config = dict(
    dataset='microscope photos of single blood and bone marrow cells',
    inner_norm=False,
    patch_size=[4, 4],
    eps=1e-08,
)
Rows from block 6, named by matrix and row number. Each number is 128 + 32 x the weight over its row's rms, rounded and kept within 0 to 255. All counts start at 0. Numbers have three digits each. After the name is the row's rms in percent of the matrix's.
# ada: adaLN modulation (shift, scale and gate of each sublayer stacked) (model.blocks.6.ada.weight, 2304x192), inputs 96-191
ada.1274 086:232105128167093098089150110052097145157111181135165171103133167098107121161111093114109114060175146108136136113186183178112131096143143147132125110111109101160131190125138152118131155121082084125133127187089101114175122082121132110124122115118113152158080086090083128155103165127095116182
ada.1275 087:120091146139190115157104105153085152168145126085155169140133134163204139149127183150146168126122139129135130135086106147142158153080089096165093081146153163070172101141153149134129180165137151144121123138145098170077092114159143136108140110078110153093112143117119101162194100189118135128
ada.1276 096:093146112067099159084088151113089183120132169137115134094105114122129041127138189138134150073040143164211157160167085114104123075083079153140171164116110110108120132111099108111139106144195088111157148143131100123169097071063137124112146121119154151116125135161116146117111169122152130107
ada.1277 082:224062136136124128147175115084119151126126180129086150051110067140118094124105094108109139094063146142183196118197081133074125120119149129095143137136156161179154147097189139076122103124082106097125082113100115101073132092072163121121095121130182140166092175113104159174054180094100083098
ada.1278 101:213070117108142128131145144127102117151135153135093069112148111110128111095116107137127155127153090055132115123101145156135095122115131112159095126129120134246096159102154137052138138150108135111128128132091172121135144123120165072152111117096135088124117080131119183100255123148099126121
ada.1279 085:105122113132124151143120129151141116126188172099177108114126138144159153091129162178135170059113146099096109142144152089119105156143097154106127098151133131131143125121121045190157118131135198144155185099106104139138175174135126140152156155161119135172131188099108112110128177149154160152
ada.1280 079:112127157105082159147106135133149113117106112180174097152127139174146216147106124157156071121120077083095177162096153164163134143160144148117133104137188169120134111134143125157129161156178116133169086138183121143118130117143116144123132166122104168161189108140173112156059152141160187162
ada.1281 082:102097144199149132171148125145163120195107206115213152114141128196116180114134089145118175126214076116122073126154102153165165147104189100124033049154158136143155088117168210108123159177142131155103123114123131152107117148133121155133097154082179101074124124094172133170079060133114172109
ada.1282 102:071195136106161162140084148160111095119138093162160121130136147158142131122103160139133137140079090117176166149113146169086142174128144092123179149142061119122124153145102070111143130181163177135020156143094109101062145110152131144162126062131092150120114119179144063101163125129122115116
ada.1283 082:053081109087166138151116130168120149113140115051154151100108081148110063093117173118137087086125172146182101116164156180149152091145146143103230122108167103090144146149113085080151117142160149156170157131162173111098073153116131074125147148120068135107112130223117137110110091164094121160
ada.1284 086:090183131108169194120165008095132118105167111127143150169117112130119161136117148114131103093173122066164072090145142100140108054107144136137100124204116097111145111102107072109119153127112092140093115089141109110135097155119116104086115107131090119118130106115111100140078053130147127162
ada.1285 105:030156131058172204128151068139158086129080105123171151143067134144133149119176122097097114149095164132181081124106134098170143067112094116124150123110088115158076204147086075106110154096130221118131170080100113095142126148119121145096108062119139155087141106155135151155099137136185097141
ada.1286 088:117180151096127153191169175131094026122125165122121051119154134159110136179125102126126113115108110120102119126189146145095178118111176141106107155108066114135144157089160135156132127106140140089108151133158156077101150108108132161137125146120182122164093144162112072177106121131158156142
ada.1287 091:105218195157109160161116160124103180121121152159138120120101111156161115106189072121132164033144130113131154110140159109051090138111160163143059159133150122171134215112156182131135107127104125166128155134077149169084115150114128132173153200142106137148101107168095088142091158088074155167
ada.1288 071:188112145131132134126079178174094132124085153180197121166115128165152132104117148116146103128116122075144140172184154105176125073113183096102112088073155123080147120107157125163135128104121133159162148138191099158088075162114115167072120174131144132146154149159141079155159114206157184126
ada.1289 097:028096134094163079165129136130132108134132065104138158133122125123131095129144089141103127076115117120109178134137127199129160189117175148173097164138096146087102131104138109106120131084156133105131127119109122138104144088115126100102116152067123181143082137134123120130125122129152093122
ada.1290 081:173094145104123155137146134176162151096122102137128151242129092090112186130120189129176114062078156144114105170099140107145106110137129110107153129148133127126163130152101140150069138129099127115177112144180081113200146095141144123131162135162058115126130155134091150093097145125114133159
ada.1291 088:096097108124122135071143134104078173159129150111104104141154122175165131156165119144151168128110159165110128170116143143162172157148120139149185233124124148065201069161118182111110128074177150092159125155122134121133101142142137170123189112133205231184146146146144138113115146151090191099
ada.1292 107:204130126165115096108147154060132118114133105130092158134117172083099118100158099100082074147152138139152082149073102178126132142100105120122105080158128084202095071115122172101100111146110115127094104069097070099172108134103115092140101126138101152118113090100113145114158066129108110112
ada.1293 065:062102130095148204089094117099161153133145111138116126145125080127183140130162150180140151116097209137137138143116124071176129098136140106095181180110130142111207195137142179154090123138141152118164167085100109130143109149092139168100135105150103126124147179181195163077148150150124157133
ada.1294 105:100148122169134154132122044141101150139109119175113150115150094106166152152137124148117145148175043148111148106086140176064138164102117186146084118213138151189122116110137085216133131133069095097108162143123153132114078139115208115175105169163171153143136100127155135100157135102132128115
ada.1295 091:105153123163143089177132116126145159144140126136061115110110114166135133147109142162127155158168085136052118155139145152137155185120146125123040097131082129179119096107153179078111123116069138146130116164199176139160110130127132109149091147134173096162130111141188151170181111118099123108
ada.1296 097:179141156134091160123142131153128115172158169107148093107126185144108186142093179150107108079153147082126098153094106134157062117154123145123080102127074089184136065158169172058081134147074129146180116142124152104159151129159098125109131123113217121123138094129090108115132108169096149171
ada.1297 082:198143131122126144106095120141204097186153108085112059178128116140123128087137112148091079135111165128075175123160134157128117110144117169113112136094165190156127111121132063117098056190120186114148118094139111152157084147125094143088123074122041097147101079102095147124161160214147127100
ada.1298 078:092162134079145148133109084190174139142121149164120093155090153113119144122114143146155086141113180119118156155116168114149180114089143175146149136178150178103135111149091105116127106128094095121148185118093143158139103197142121142083163131128131131113117113103145119154105117103174181154
ada.1299 093:146162132138111134131111203151097168094084108129133131154087147113164106115156110133126113168165139124181100124164147171127139127134074118132156159084145091166126170095139164096102089172185151155169128105206099113130187122104101179132153115166126142206123142123120103101137135163192179181
ada.1300 106:000091140099181145138197109132156148101129124162125168119123135132137146107125109150129149117103146092125131100145151141160161122110136123135127106124133171118108128115106120110190107134093094137119164100160104111106176138083128112143156196077136125066163146157127127159095118130168154100
ada.1301 112:135137083157141060151112107128119097098136126069144180148133110091107044119085168124141123142152129123129108094145150124095128127062079167131097094166095175119132226114089054064111121089141182088087151160117173143074149146162143098196131105140117146133136095093164147086157095096109115139
ada.1302 081:164136095162115111172149056088167149127078146128150141098173107123152137112100163135142175108113158119077210108087119089120113129108120149115130109164109155086122158144166080126102105104128167192103135089138141161122172152128171104140085232129107142074097130075154110065174115104080119150
ada.1303 077:173090161153085129086106126084069150106117110148175155157126087157129146180160133122131137114112169140033114159163101088130165207119137115129075104160127101097147140132159155146111204134203163104174140125127060141103123125148051128098160158125190208171127077115103146112111211146117105112
ada.1304 091:075146109237096132088156157111139170195177192095087132110170147109100100069144141109140118117111123208124008121055122178085122132126131117112164141130180107119126107162140166084084120121080133127130125098102136157157145162152139146193098095078127123157144160143134173135117186143097140112
ada.1305 081:121144129095084162160113099211118114189145134136105068077123150091161142123128141167124113138113180150082159160152132160165095147155147154136101184103160164124160116123116214130132151127121141087164126165119132133118184150144119102100113187163159123135172110133120133143130154148121137092
ada.1306 086:137139143161109133138108169147136167134187125111113093203109144150080079127153105141132166059114200133114114127072149109093064172192103149103187164068070113106126181127142142114129146177092089117157114137144195113089136106135151124089124077095132125163118118216168071107200153149084133050
ada.1307 075:065162102110152183139132110136179141170108169152164138147094207116125232171146142130127125151118105126133100135146127061160062101103077141088116097094168146168146152111128068187166170187155130173119078171124114100109095119143111148133125083137158171136168166145092134141088139122190156128
ada.1308 094:171091115079132089090179168136136144114096128146198133179117126133096156141113128119169114075130096094121117120121071136113094143100077101150084139133088115200141149126133140185121153150079156134129135145159152139119105118169115061109166157136099169095163111102096121204112167187112108140
ada.1309 091:177108118141071096157113123176143173154159153118120129113141168116114156084142140146139095042065221192201109132099084157139165178110111132111143132086154145126116087122109073055104182125092130121125112057080135130090111093108050123080134170115109122131128156176128109159132153157163145115
ada.1310 099:176170112120125162145191165090103118155146100152145052142103158108115134142130121129153097175189134112098110156166160149199145151149111116166112179077167098161115053131078187118105174181102098144141120112115138095125148120123107111160131192085091133112139125078132109119124117141111179106
ada.1311 099:124074130092128118092100146124160146163089122155108105108090131126173143119172130162120112168132187120141246166141153166108104080115140120103123164060160112126146117137161139093121147118174066146164094190161151135142090124116132079099133228110119192154125058081124161121117151125163134143
ada.1312 089:083107133172102115117140130160155128186141148147099097121144156178236161127121218170131123113127158138134150145135059129152173138116104117127081141126079107105182118147160184174099134177174141196121132114154102141139074110113130145058126159119152147128119112095120202201062169141118197115
ada.1313 077:093123131159165164128153122115096119144164111098118170115194130176127154092128151134152148122077100144164098145129084162106217147103099090132179119155097130125110135133116086124157106130157203155137162075089124147119139166090165107136116128154128110096149154101118200137171153158103119093
ada.1314 095:191131131163129147196133132118166158125163155173115148122138132119138153158168100163135118076155090096076134132070138146104069206192183124166129161131133135163162165127107199201113137142094114124129126099117163114148128126127168116116136179129099126152151114127162164061164209146098165071
ada.1315 101:143098155166095091158149076120097131176149133142130159146197146182173147150140121137174107045077057066108114143075129177142033134127126078135116110148148101167153115142176126097128088141103077137124104156162165194073131108106156132162173122101148127088140101143126133164158156117145170135
ada.1316 094:058133104114142157043108072137113082088159153155131165105136107088085147089127127132102193164189189140166118083128134148122185170143122166156173148137091111129091123127129113091158136138195140127107129137112109136170161150154141134172119125114105077118160146118162129167162127040091105046
ada.1317 081:063090098129135134142192112198119076122113175046153157145152165157088112067109112106107132112156143141129078107103157151130205156120137109097144115173158166114106086140129162134123181110109087126099199059126105105109133173139175119142129087125146083126090167165160128139113079110097094111
ada.1318 098:179175125133133117141136133161096151097117103150155106133153143118154118172146103099098156123144173086195171108129129141102088116143201129070117139150133100111140163140154124151160124106073129074092133104119106100144139137115153111204129081136106165142071110139166134131151125087089118119
ada.1319 092:120086134148161121168086142164112113116126097117096149137123070134145125160097113144127166173088136169114060133102089133140135148151110147144128115136101108096179130131096166069152125103093098067129167152132129153056146153134104173143132094102176184187128091165092169114189181106130102166
ada.1320 085:092152160116104073111160092137178091103175161179113145126156121139127144092079118116115143164137125151069104121102120200142148194135198084159126074108083128109109113155101213139124061124110120118144139092099152126139160109145165113164117109132079131093113095085131126123104163108071130099
ada.1321 093:070125095128162168139142064067111167142095125145088193119118183095139157180125136100124158134115109130196113121022137082112123104178131076131165175182098082115145117095136123110143055152117100115126125156111122069063148091075114155160111090110173147144152097125140125083149115078098096151
ada.1322 106:143083154164048107121152164146146171140107131136151130106134115111132178114146115125116117076040148121144215143138088120139156174148086154123115133110139128116164198138102113186112145169160108176137147164130075150132126126168119103116132141175096151162127143139134112093115175133121151161
ada.1323 096:213172115165110100118161139061137120166106120126146173118099159091147128130156092105104116084124057098117106134085106152124157130105084044134111111103130142178117128101187134147162106148181160179121143150130119161104156095124155112154083090102136112108125065095093041131167089160091133156
ada.1324 085:128128118115130151112177132098092111186102075092116165155146137090131064122135166117133104103132210125187078070080075127182175153153116101152151099125129162168109142138112182115097153111068089117087090136125156067125145108097171076164112033143131066127076130124131169124161111138160105182
ada.1325 091:097167146169105156066125145129147155148108145140115058150148131084124091157174124146150100179071185151081255111168156090128142091167113160159131121097134151115127129191134167136145127108146112072168113159123051133148124107153116104156131081096092209200149124092123149122112164136146132087
ada.1326 089:197099115197062143077112106131157107168140158094080123137174100141145106169135148125171167139185191110107094123108088127112151190157148167118163111114107143120174127131123180149097144125110182133153150199083101138170130100165134122104136060105149108099127110137134208107148156219096158091
ada.1327 089:209122116138110108150177116099145099141167130140133123133137121128100167134110162143101135133154126096079155112137252108143103158130102111151171114151145128128153151154106172131157097124038169155129120125122159133063122123112145114191135134145153120104147069122127139132165120126105123115
ada.1328 101:156162146146045164150131149151127140149066119088081110142114117177169088128122145144149127144098112119176095165133129130115159096155066105146080103104106096068154086141137105146136119141105133128130059149099104143160169140095060151075169110141131160094134180136082157124050168156165138076
ada.1329 080:138151123072082112083071088105111150159104143100144162111142124144162071150110140129124119094121121170157118141122132163192144080124126060154201145077170126152148120122134157170085089185133125134136099180129066119141122121125115133125135095131150148149150148146119167121229126185123131153
ada.1330 092:033148113104169162106132078118141147137125162091088108139125155116140117110190141131160195172130106120128149095095096115110103141143125136165143188125099142132170150135134095165143124154099164142131186043087173103085143172110097177076150185076128187180145129135116126102034104098129132134
ada.1331 109:108126162116065178146132180132165129169152122163066096177080108128173076055127108149129044199111136147123111143142125116130138113171132126097110175112135140145104098142132141060146090114160100081145136161121134117111135146173105139166082137137083121155100121137103137082057153105186131129
ada.1332 086:063124130046108064128117146136153127158126135106090095138089116058141089115159140109103117138099117133144155119118155086097136114135084175145056133154106116163089105097099131107110085072103125096084080142083181106099112116096117094123097081155138110132110140066088103121112088036170096098
ada.1333 080:126121122187142153119158115110175155112100184132124167154076099171115168152100146146162174116105134111138085121187169114132148096090134114121162048124081146077162167126127141170122097159084158164130137144177095122106126138133113161094155157167143192137137147094146161115150165144146166130
ada.1334 089:094180115090102110168162126074087149089146210180120130036112126165131174124150099138122166072170084068058092106151154169070130112083088145153063198168155144149137108105176137081144166122087115084154166133130138161095163108071133144136100182077075102156117118073115122187076119117156130180
ada.1335 098:199127105102138147112148114146169137182135110106115126122095131110104100175156093124083109142129053125133101113151156095164151076098132050141151109110176115171127095174119145151152158180141159133122139133123116104126062109117149122072110192140166122112080112135158130120246101132128062134
ada.1336 089:132116137190134085179081136094079134118139115158148092110152146161157167149167133166140118099159058115133139133133085168161112184102187115121143137129152227131159172106166124165131190144126122126107123161160143124100063087132172108133146193132121160100133085129121143157089152098153144174
ada.1337 092:111143129183147127099126153119177141187111174062185162113068103172088107104132090140155117126111142148128089127121119240131187187120137136185130096161071078124133096126165138050122149136088078149140148084130123112124133140120129146169127128085091170056099143153057114087136118140136145095
ada.1338 094:240111126128134147171081082091131072134145136121110174106073131059117121120129148117071111157068113091095081131129153126146102133128128122155122105104131090141099094106149158023156074105091119103145109160057134105094182118109115110124096165190125100128129129136117123104217073143126103100
ada.1339 089:094133122161177128144151138121138161159191151182132082081144090107093155129093098132196125119111162156127157145152107149143079099124080120124112193153153162166176158086146182121103145138084088087168087120115150111101061147102167182159145073138116119164149131119147145137075197108033158111
ada.1340 074:115126141130122130101168071134139141169158153134107118151197113173153126120132136148103158124114146137102133171132145158165132103138106126104162201112107163061217150141122158153158146172115154111176150128141121095120114094106155179089155136128145117128197086157078154173169136134183163095
ada.1341 089:175130136114106123075120117149134130154097082178098104151160151105107132047136130094114086144082089050078143091073185098118055127106140107104160101112100089177121139130122139127127132107117104137142087081165137130165111158141106120143097071150126150085123033096152104197135130116147129133
ada.1342 094:138133116144162124090110139137083082112169202069125125126101109147162099110069147117135120086075204187187147139096087084106132130155099131079167131088175106160106099106115142102137074116146120137127108165139154102098146096111141074126116077078129122091132138078144112158121163090065129095
ada.1343 071:019101178105177097168086130120105071163131140137105146100138185129154114138128134097091160137060103112137117128150176167104139162101174142122147157162149110136093121093167095107135139154220128109112082119149157143145118082140104164074073129041128113166114116145120095198089127108143104165
ada.1344 088:129167108107150130186141120169144104151148120120205191165114128080114101096148121166163107120148152125173164113145101162140187211160150120140077144180138126128128174161098159092121066152117126141111189116104124058109189119122187097124147103116105130088108174119148168194090105067135138139
ada.1345 095:088112121080136122121127170130149121123135119115125107129108121140130107116181200108065104115078203145142160147152130131157198132111138157110156156126087152154132205123149098135120108139100150121136189109125180112095115109116183145079142100124111123039108126161079194055141107081137097168
ada.1346 104:140075144105136131075156097114150104077085109174140119105144110156111119118138174103104165139130161166171199101117147114104085184066149136160116166098222123135121140133152105129066147172224063145142068102110153170150131103136082127133150163133086096107077163144128082151128144119112122137
ada.1347 087:104081113172123131147127143107125135131116092096126104171156155122122169117150131106130116111136157091153146136134159127135111129073187132152149105106151081139131091123154171182110168165103123142096097204117130142103100079112126142195141090151087082078143176134140159111123125085122138130
ada.1348 096:136110079113155139105120065089145083089142176074075154113131120102102122082125161125102148075089140129131116111137120118159168096078089120124127099143050133125102108117088067072138062177073095157133171122151162139122101156122158089117089198118115118084107106112102190166146068064107116153
ada.1349 100:204112104094144158124098102176138032140171112159119122185194124162140135092158127116087133146149121150128123115210134130145109173125132126143165075115238088122106070128127197127126133140128098172130123063123130115107136134134147138119107177038130089139120142131125115142186159172124101117
ada.1350 092:102122105071146150113025105105126151146099085138129145072110087082141131152120154094135143082161103139138141092141118125145164161145113206144155178167140149117134165134084065187096178115130107160170112146114074125131143143141122111124147191160108093172150170140112130104108155134158139132
ada.1351 097:238125139166131159113107105122106108129111181068109135096158150144123093088132106135105139064083144173106140113139078141112108101107183151094107056138149127102168080130165151151162147104130148128160142142167155139115178152139123138114129100070133091133111166091068125152223114161122119145
ada.1352 085:193118148132114066142146104086104094152113113101167093153125074179138137128077146134160097085191158196170104134141126110161187187087138136130076142090158121092146118138138207112080135129087117094118110136147171109101111111122142090119129105096123120113089146102114155109085127156050153131
ada.1353 085:255125135166095144076126164137114080145160129083097077149146147111149100117102091153117095124098146133108159143123164157091104182111157134083124128100116142124092149125111183133107139138130112111114127170076113108156151081135122082139108108111119037104102105123116117086187089183120119098
ada.1354 093:216089114170103105160060127117091139129145166095118154112090100152175160163107121133190164075093118142129115143138053093106118173151142134126106101116117143102172118130132128051085106143161132148158118142110097174166167128149120102087175187171110119138110171088153140151189098195150147138
ada.1355 081:055100147128122133116133095161145148158160126075083099124130128140122058103152176137112062096091166135146156114184134163121187110088120162137182188114105082090128147133076115080132151125115161123190130170098111117137149111096112141134156109108105148137102202171081143086137134117115146131
ada.1356 090:085178150095135124119122171183125172168102132109160115185140163124113147137167139145121107068165174144146150140237156101108064110127131111080072140157106119102148132149201188129110152167160194106156156148124113141153112114141114162106143146128135155193165151117166086127069126138109151111
ada.1357 085:092112136055107123121121167139108136182081089199117088048136117103135166142109144143125139236149103152183113138133117213181091141120135146125108221142167094186170065131110120125114148136099109127070125093110138125137127151107120138111095099135034125107144139097144168163102151113194132192
ada.1358 080:077172117140150170154132074118145142140087133148089137086131145148153155134140131150104160120167189115138115152165177118139152157129055137178127128145147100120180121136098111118147110122183126116110136111136063112139188173127138144122110101130109118133148169180119167187094169171173156064
ada.1359 101:167089148130129179124105163133092155184071153126177105119161092158106089111128128141120101096113138115141177155142133116153130113124159148089160153114180151120135102144150116133133199141196119135172177130141087167148093143161126117039161202107160188179162177134130128126166087160155154175
ada.1360 092:097105104157175072101204127149126115102091137174105150153152123134148146202122139162119161165151130174086139140133105144113168103113114155125125114207144162140115112126162167151147186087148083113182100079133116140165145144141158130164149140149149235121133110110144136105122162106079150121
ada.1361 091:111087090128142167089127192132152125128183160160107098147094133047113192081138128141103113084063129107101105172045140143137095072129159104107113092119115114232151160128177140101102172126178099136145128173087141106131118150125115112124080142153191134135159117187120117155151138083122152147
ada.1362 097:084159115074141005124198123164102128188125093150170147189151131105083107088121160117134124130126149182200135133158126090155153130149141180133166189125139091051055139101149127134125118110120116086105107144117151097129115124125110101126124106124128191101125101155183093124063176082143129105
ada.1363 106:027182085074189151157122085130154187101125126132136069153128139095131128122132148137103113088143155166162163151144079132124177096099115165177103123111145110096124125115099123125148095127105105126139142154128131102092091138083138089114131080101113112131095148137138104131114116105139169121
ada.1364 089:130147147157074145102081135148136148145123067135156126058182099102164165082118098117119107085174149117147134130190081149187152154092172138112107155148223100123118163130183140210133171110129143170155099127170083139142108127094144154121136130134079190112079153153128173114090175149094157149
ada.1365 096:085141080155168170080115107145148160088117156040159043144089145153091101128157154108138171138100133145180116133156133086140166142136086162093127162134064123157149094136109108085127213124180108125110087103078094131124139126127140119088167153091164106108099185177094169120156085147162128145
ada.1366 105:121161109097136128121117182135116154154130122165125151169145139071078096144096058116075098108075128136151186125120162122074096070209128096123099110117133041165101102112104105125114113099189141097108118164092151084129135117137094097151081079158168121153088096106176148165154174100112114143
ada.1367 083:234116123114117097088142136155088111113047164120112126132108106094141117207137114127104173138087090149152109093058066117169116149136143116175163121110121109130123144128059140126110110144112111126166115093125127096145128133141110108185122154173087118178127129151126113133193110204078146120
ada.1368 103:106127124126172095175146138167124143123106153126181127150085133210145133157141144181126185080110117130159196126143152117113145136127138104158131129115158142086192119147157114204158099165154152173165176071145119151107086173150141093090158159093089114105114161158111107152191073110082133151
ada.1369 095:187107126102117154119097164151175163097158092154143114089099115134122116113104142121091134168121143151150144126029151081147161177190149157124158128152176123145097174116090139126097110135120156109120102063131099105129185145156122144094130166154098180208101170108111044063119105164187159120
ada.1370 082:079138152062168159121107149134094157131166144087122173109127119146146114141141148081156090100071153194160153114171052148072170079071081136111175150105146176092111127096109027103100145145181091141101104175170104139077128092102161132130137082144034151088110172140097123154133184124140133116
ada.1371 089:185130123123174135170145114148144082141145164118131212189114132100108099157058135105114121123108104163139124116096091130111080122131153102131100132116093128101159094119118155057123066124144174113187148122143102084101145121158130122105144098139189105195145171113108000179194097182092141103
ada.1372 089:178082142146046110118070146140101085194146133115080105108149111142104115090136158111106117120131160094098150153081131136085093146122153175107115155135106106168165152083159135117059124158182157112144082161123158150158141095123121141122098151134116105125165085133145133194142171148111149165
ada.1373 084:093156091123163159093119112175217123111148150112149152069129131132094148161133140062136103118156132180150113115137059152200116114142074155116118165154118137132099122147113166086129172137086186134140116190093136087155156145105107064139138118143175104154183149174134168145133089137195145084
ada.1374 096:136076132105113124153189112175115113149194161171164164158116117104096168097101129072125159193118091131138115138166133112101152118132157134095140077132148143170117142163108178152104204095150127134146131111085132126217166141158120122133166108139176127177123130113160129179109179123188124163
ada.1375 069:059130098100167111105174122140135116103136102086155076174110147149143136143117132130098162114101119163114172132134133123167168129093097154146129094166143097088143119105145112150178144128121176137129172112158093130116174177107106095129163153119103143099111174097113175144157061097159100055
ada.1376 089:179094129211083141114066138169116141120155139105094119085082080199143138122093166150154160202073155110193119138097109138106155159153119157137144117200143151069166152134065176114105171149144161148104134158107080119115122132120131155121180064091127095117120126172093066113082118194145149074
ada.1377 101:213092099177077175091064134146115125128112106096129102102120099088141096104081202151152082120162196131150127145118166183198152070114109123118063130103153095144142151126127146150058150110155145174143131088131165143147107097129149119125126077140092101126117172101142126063108152124114137148
ada.1378 100:208123150121122104137121101150098108161053112092103123116127141080154109147106147125110127123217109144064080099160116118118092163151127102130138106171116169111117106128109122166117132153123137148185145101156198135138077117167189076118126106143163065101105081128118198138194122153124113131
ada.1379 098:060136137087136093117140078143143134123158142162153086155099142142145120103144117137153063135135175108104103133130155181123131163084105167158121171170128136129109106105164145060119204137096098122135154114130162139092132127118097111103147134132084175110140096136149095103039143134175151112
ada.1380 087:095162124153058082172185185119139180142158101122163113235148139076195112156153112119140158089137157126077077144166181182107111155157077154158099135098077124173149108159146195115126154135137118149163193074147129144105096097111139136115163097122117168134100136166095131089217154180059130114
ada.1381 102:062160136140168099172099079074151169098090080160099123081179112087146140036106176123116141115140076182187110155122103175110139155124144098088117084128186139084172152139140150098179121089135113104110098125167162130052130152159145136135090199115087164130112121131171110152089124099069146132
ada.1382 075:110086136116118116156145126147093181154124086105127175135155164185150146143139163154169165069128071124138160127137142160154128121134114133159079139137110119133167088146191141119127110142142121125096151120188098203116128090122126163065171122101104140091145111123132132106153108146135132124
ada.1383 107:114115113138181099130126102106068140108136092142102111139084128116113106184138089114137133145148097150098094125105232156136120107150100088137165132118147161168101067091112102149144088130095113110128132143149087163103089149135161179173149108099133120112141126135102111111202113140121114112
ada.1384 078:059120101060164161084146163124093159082090118124088132102119146167053136134140149109086136145079138191127119122084153090116206124159152107127168120138175066130097104129147107151146146140169089113134140116102098158142154138159131093096158068068119114132114138148093129146091101074142128045
ada.1385 093:089110117125132133147141146164157105140107110169082050085104155134104120102114110090131133141175093035115140097082159150117106138032169105144129138191065130169085139122131174086127144151148124124076143137130181121094122114135134091161115115075157082141120085106140089124074081079113077127
ada.1386 072:137133138198089162123121154168173138146163137107142146134125097119169125113130132179150099116093135147134129146160147170099147165158138154097105077157062165097178137169103177091133128153157165153171145101153121117099111115144144126109144091213169163117139111130107099099102193115183155137
ada.1387 102:152146147087094118148117154134154099088107147120140108105117141182129124151150105108126105124138127161186130115152055097088182181076146131099115181124167143041149214134128071100136123134094152146105151065071081132114161087120077168121138171168110174193145150115131124104080129114132150101
ada.1388 096:050070121063131103113111129125141070116134120100171161088083068135092124112083143125166137222100167135172144124114096076209207112114117133165139157118153133085118152102085057102124167121112132115077119130122117126153168136168097112085142187119118124125100164152121075140062137125131112138
ada.1389 097:187122157112152084101107184136101062180072143069196125139113136180088151170111122138141100121130109148105064111167138151164196113077161078162081110146129117041155140154137134151124215178183223145124121180136135115123082128123092162122146135093159160102106114148104123098165150096162144102
ada.1390 101:066142151090137178068112089141120158106077096164119137111171114149163148100149153138104132111176130121122129147183130102142069140124127131132175138138140163092149143120124123179113157139196150157231173112150120123088169102145127144124173146183108133127168106143121180142089164140093144135
ada.1391 095:232102096122172147144110095166084170104175118070137173117112079142148171217088086145118122120063162138191170144106062129117133108083143117141148179141152157201120135138115195072164133117157109147153079129111087121136165176107150111132136180131143118141134119164146097082197058126090144096
ada.1392 081:146157122071081112045116151132104114150095135167179137133105122099151156085081132113123097138178173103136181126106132125149078134144105171146093102138134089123094104125142175102118150166113140117086085171099156084142138082129113045103092112094109080121126089077127060153056128076165119051
ada.1393 078:118122145143166077167202174152129154165123117091189135095114071132117038093164088097122161097118109148156026119191126135130151117134141160151148126160101144147103194096143143041151145095104114131091139070143117139145113134110148137118150191129170141103128148152096170106140163059169095161
ada.1394 097:076086113165123159148119157106121121124133121136177175143138114114144176146128162159106117087129142187162219128087049099176112175155172109122195164163127144079193154122139125158148123193131142157135139118148108123056091113125155123100129212175142134139164136129105142149101130082124172098
ada.1395 098:041103130123193122132128151103140114121091129181160130104089092162102149083162123170132088097143130127095124103121086137167142097148124121127136069102158200174145239122174115133141192088202120118110153145149079170154118175114098141131129173164151100103148145076156157111081194054159148137
ada.1396 086:219225120184104072123122180131090133139140111123144114127212154139148145126148089125102199129149121125122106140192184143101140076117186137138115099151117142155121097104178168189181139160099147132102161097104144156120096109103131165140140104104140173128116134128093107189156127152165167159
ada.1397 098:027171146046139078166162124196115130113135085218129090158124121188096131108108158118117160134101117124161126129142116125153157087075124187140181146160121090047084102085155079107134137143072129154133131168169158137132146095085089136148136134143076126087140104105127125174073077092083118128
ada.1398 085:165096131148107138201131187138104152177080105080142145117107104137191108097127105193144100231111122099136100123102084163138131131143164063144166136122161134074128085169135188136160141097167177126176170144169134113129124098153165170144155102144127160128153150110126109057170144166154128172
ada.1399 096:220129129117098083098087152112126081121049133075160190133125104126132130193104112131098136195123110164124143132168145136142150156156117098109079098115067123107131096098192142149090144139109139129110110080125154064146118067102141093096127101134125174142071099111097128118138079123154092130
ada.1400 104:101094128110153126132157102179138181097155108118129100155133141138106200083135194153159149112128118097126116144154180060162146095126122132127126110100073141099154107156163109083141134138113104155175098147163130116151103194143167121141124122141139136124169161174197168130129117139101147102
ada.1401 095:146086134157147114115132174137137119150128083146137135162121120172161159143096123115162124198148158100159136112174097102119152095145164155146150104182202104101106124125145110141103132171166109131094042148080080109147098087119102089111140126115119104149122160167145152068027169090156152166
ada.1402 098:143110118096123159085097165139087219140106142115115080105079062117156152148107095165171098142129126183214074151139130116171175078119112084110142181146117071141177101125100155144128163125098116148169103101117109118092117139141109135116166150180155176203117179173119137156109110114052169149
ada.1403 101:056092126082207135141134074129117095117165146131106075145140130132092106172144080140093126049156176161160110100132126116126137134088137112113166161139062100132082161108097082133139173091085076129120179104070165134087123154106139096133107199113115061121079062164161145131161104080137121117
ada.1404 110:059148151153098182168165187102138183183134149127119076123115120145154105103159156149150141094172168167157129141109111190125142186139123142096169156107113140046153184149112182104075093131117161119146090147131086124188117116116146124164141060143085130069126156188101178118102170111106153098
ada.1405 089:139122149085102162070101182109149144174111123116166150115136099080110158161139152156128106128150109165126166156123151138136189103186122106137106115115062112116112069114165161128089119141096187087131115086112096131176101160135102110102094112170128136140131167105135110092143093139206149136
ada.1406 081:131151118096048087108136169157151130104143141151111109136084144170122136129095107155129088137076151109156135138099115116139129127169125122094145095140128086137089084134164103088158212101151110137161104070162101152172165111099089135101114154150147062134157118103156129107187122159172114108
ada.1407 089:098134096111187226137144068118144179079163129147133148127084105121132120100137136125113139145077161098091136090169147125107129089091129116127135084203149116205149146137151124159169114113058083121104145093140108140123137172126141141138140118138136150120104145194156081076164104136093105125
ada.1408 075:070144135107085139099116128137124145106137106164141143143104118141127093161125137164137158135116155149205067132154105158179157086163159169087172191148090125139163137179116117103150095178151115144136181158143114116109146143084113165159199146151155194150150133180107190166092191130101171165
ada.1409 100:151123132090123178104103133156117164146088119181156171089125131078144125160122132130139101150116135124224162135132109059179139062157128041108153221102184074097156124130101153165092102100161109086121130104112126096151166151154126140126148161181116110185126179162176120170100153123097173140
ada.1410 074:097225145092104122148156112086151164135088144139148124215177120112164144038125117147138100154181156154120196146128149089106051141124117101152121127141194126167147128108156154144131074126130112110111080164168151161102127115112102148125107134150146088129132141120163081154142184149139129156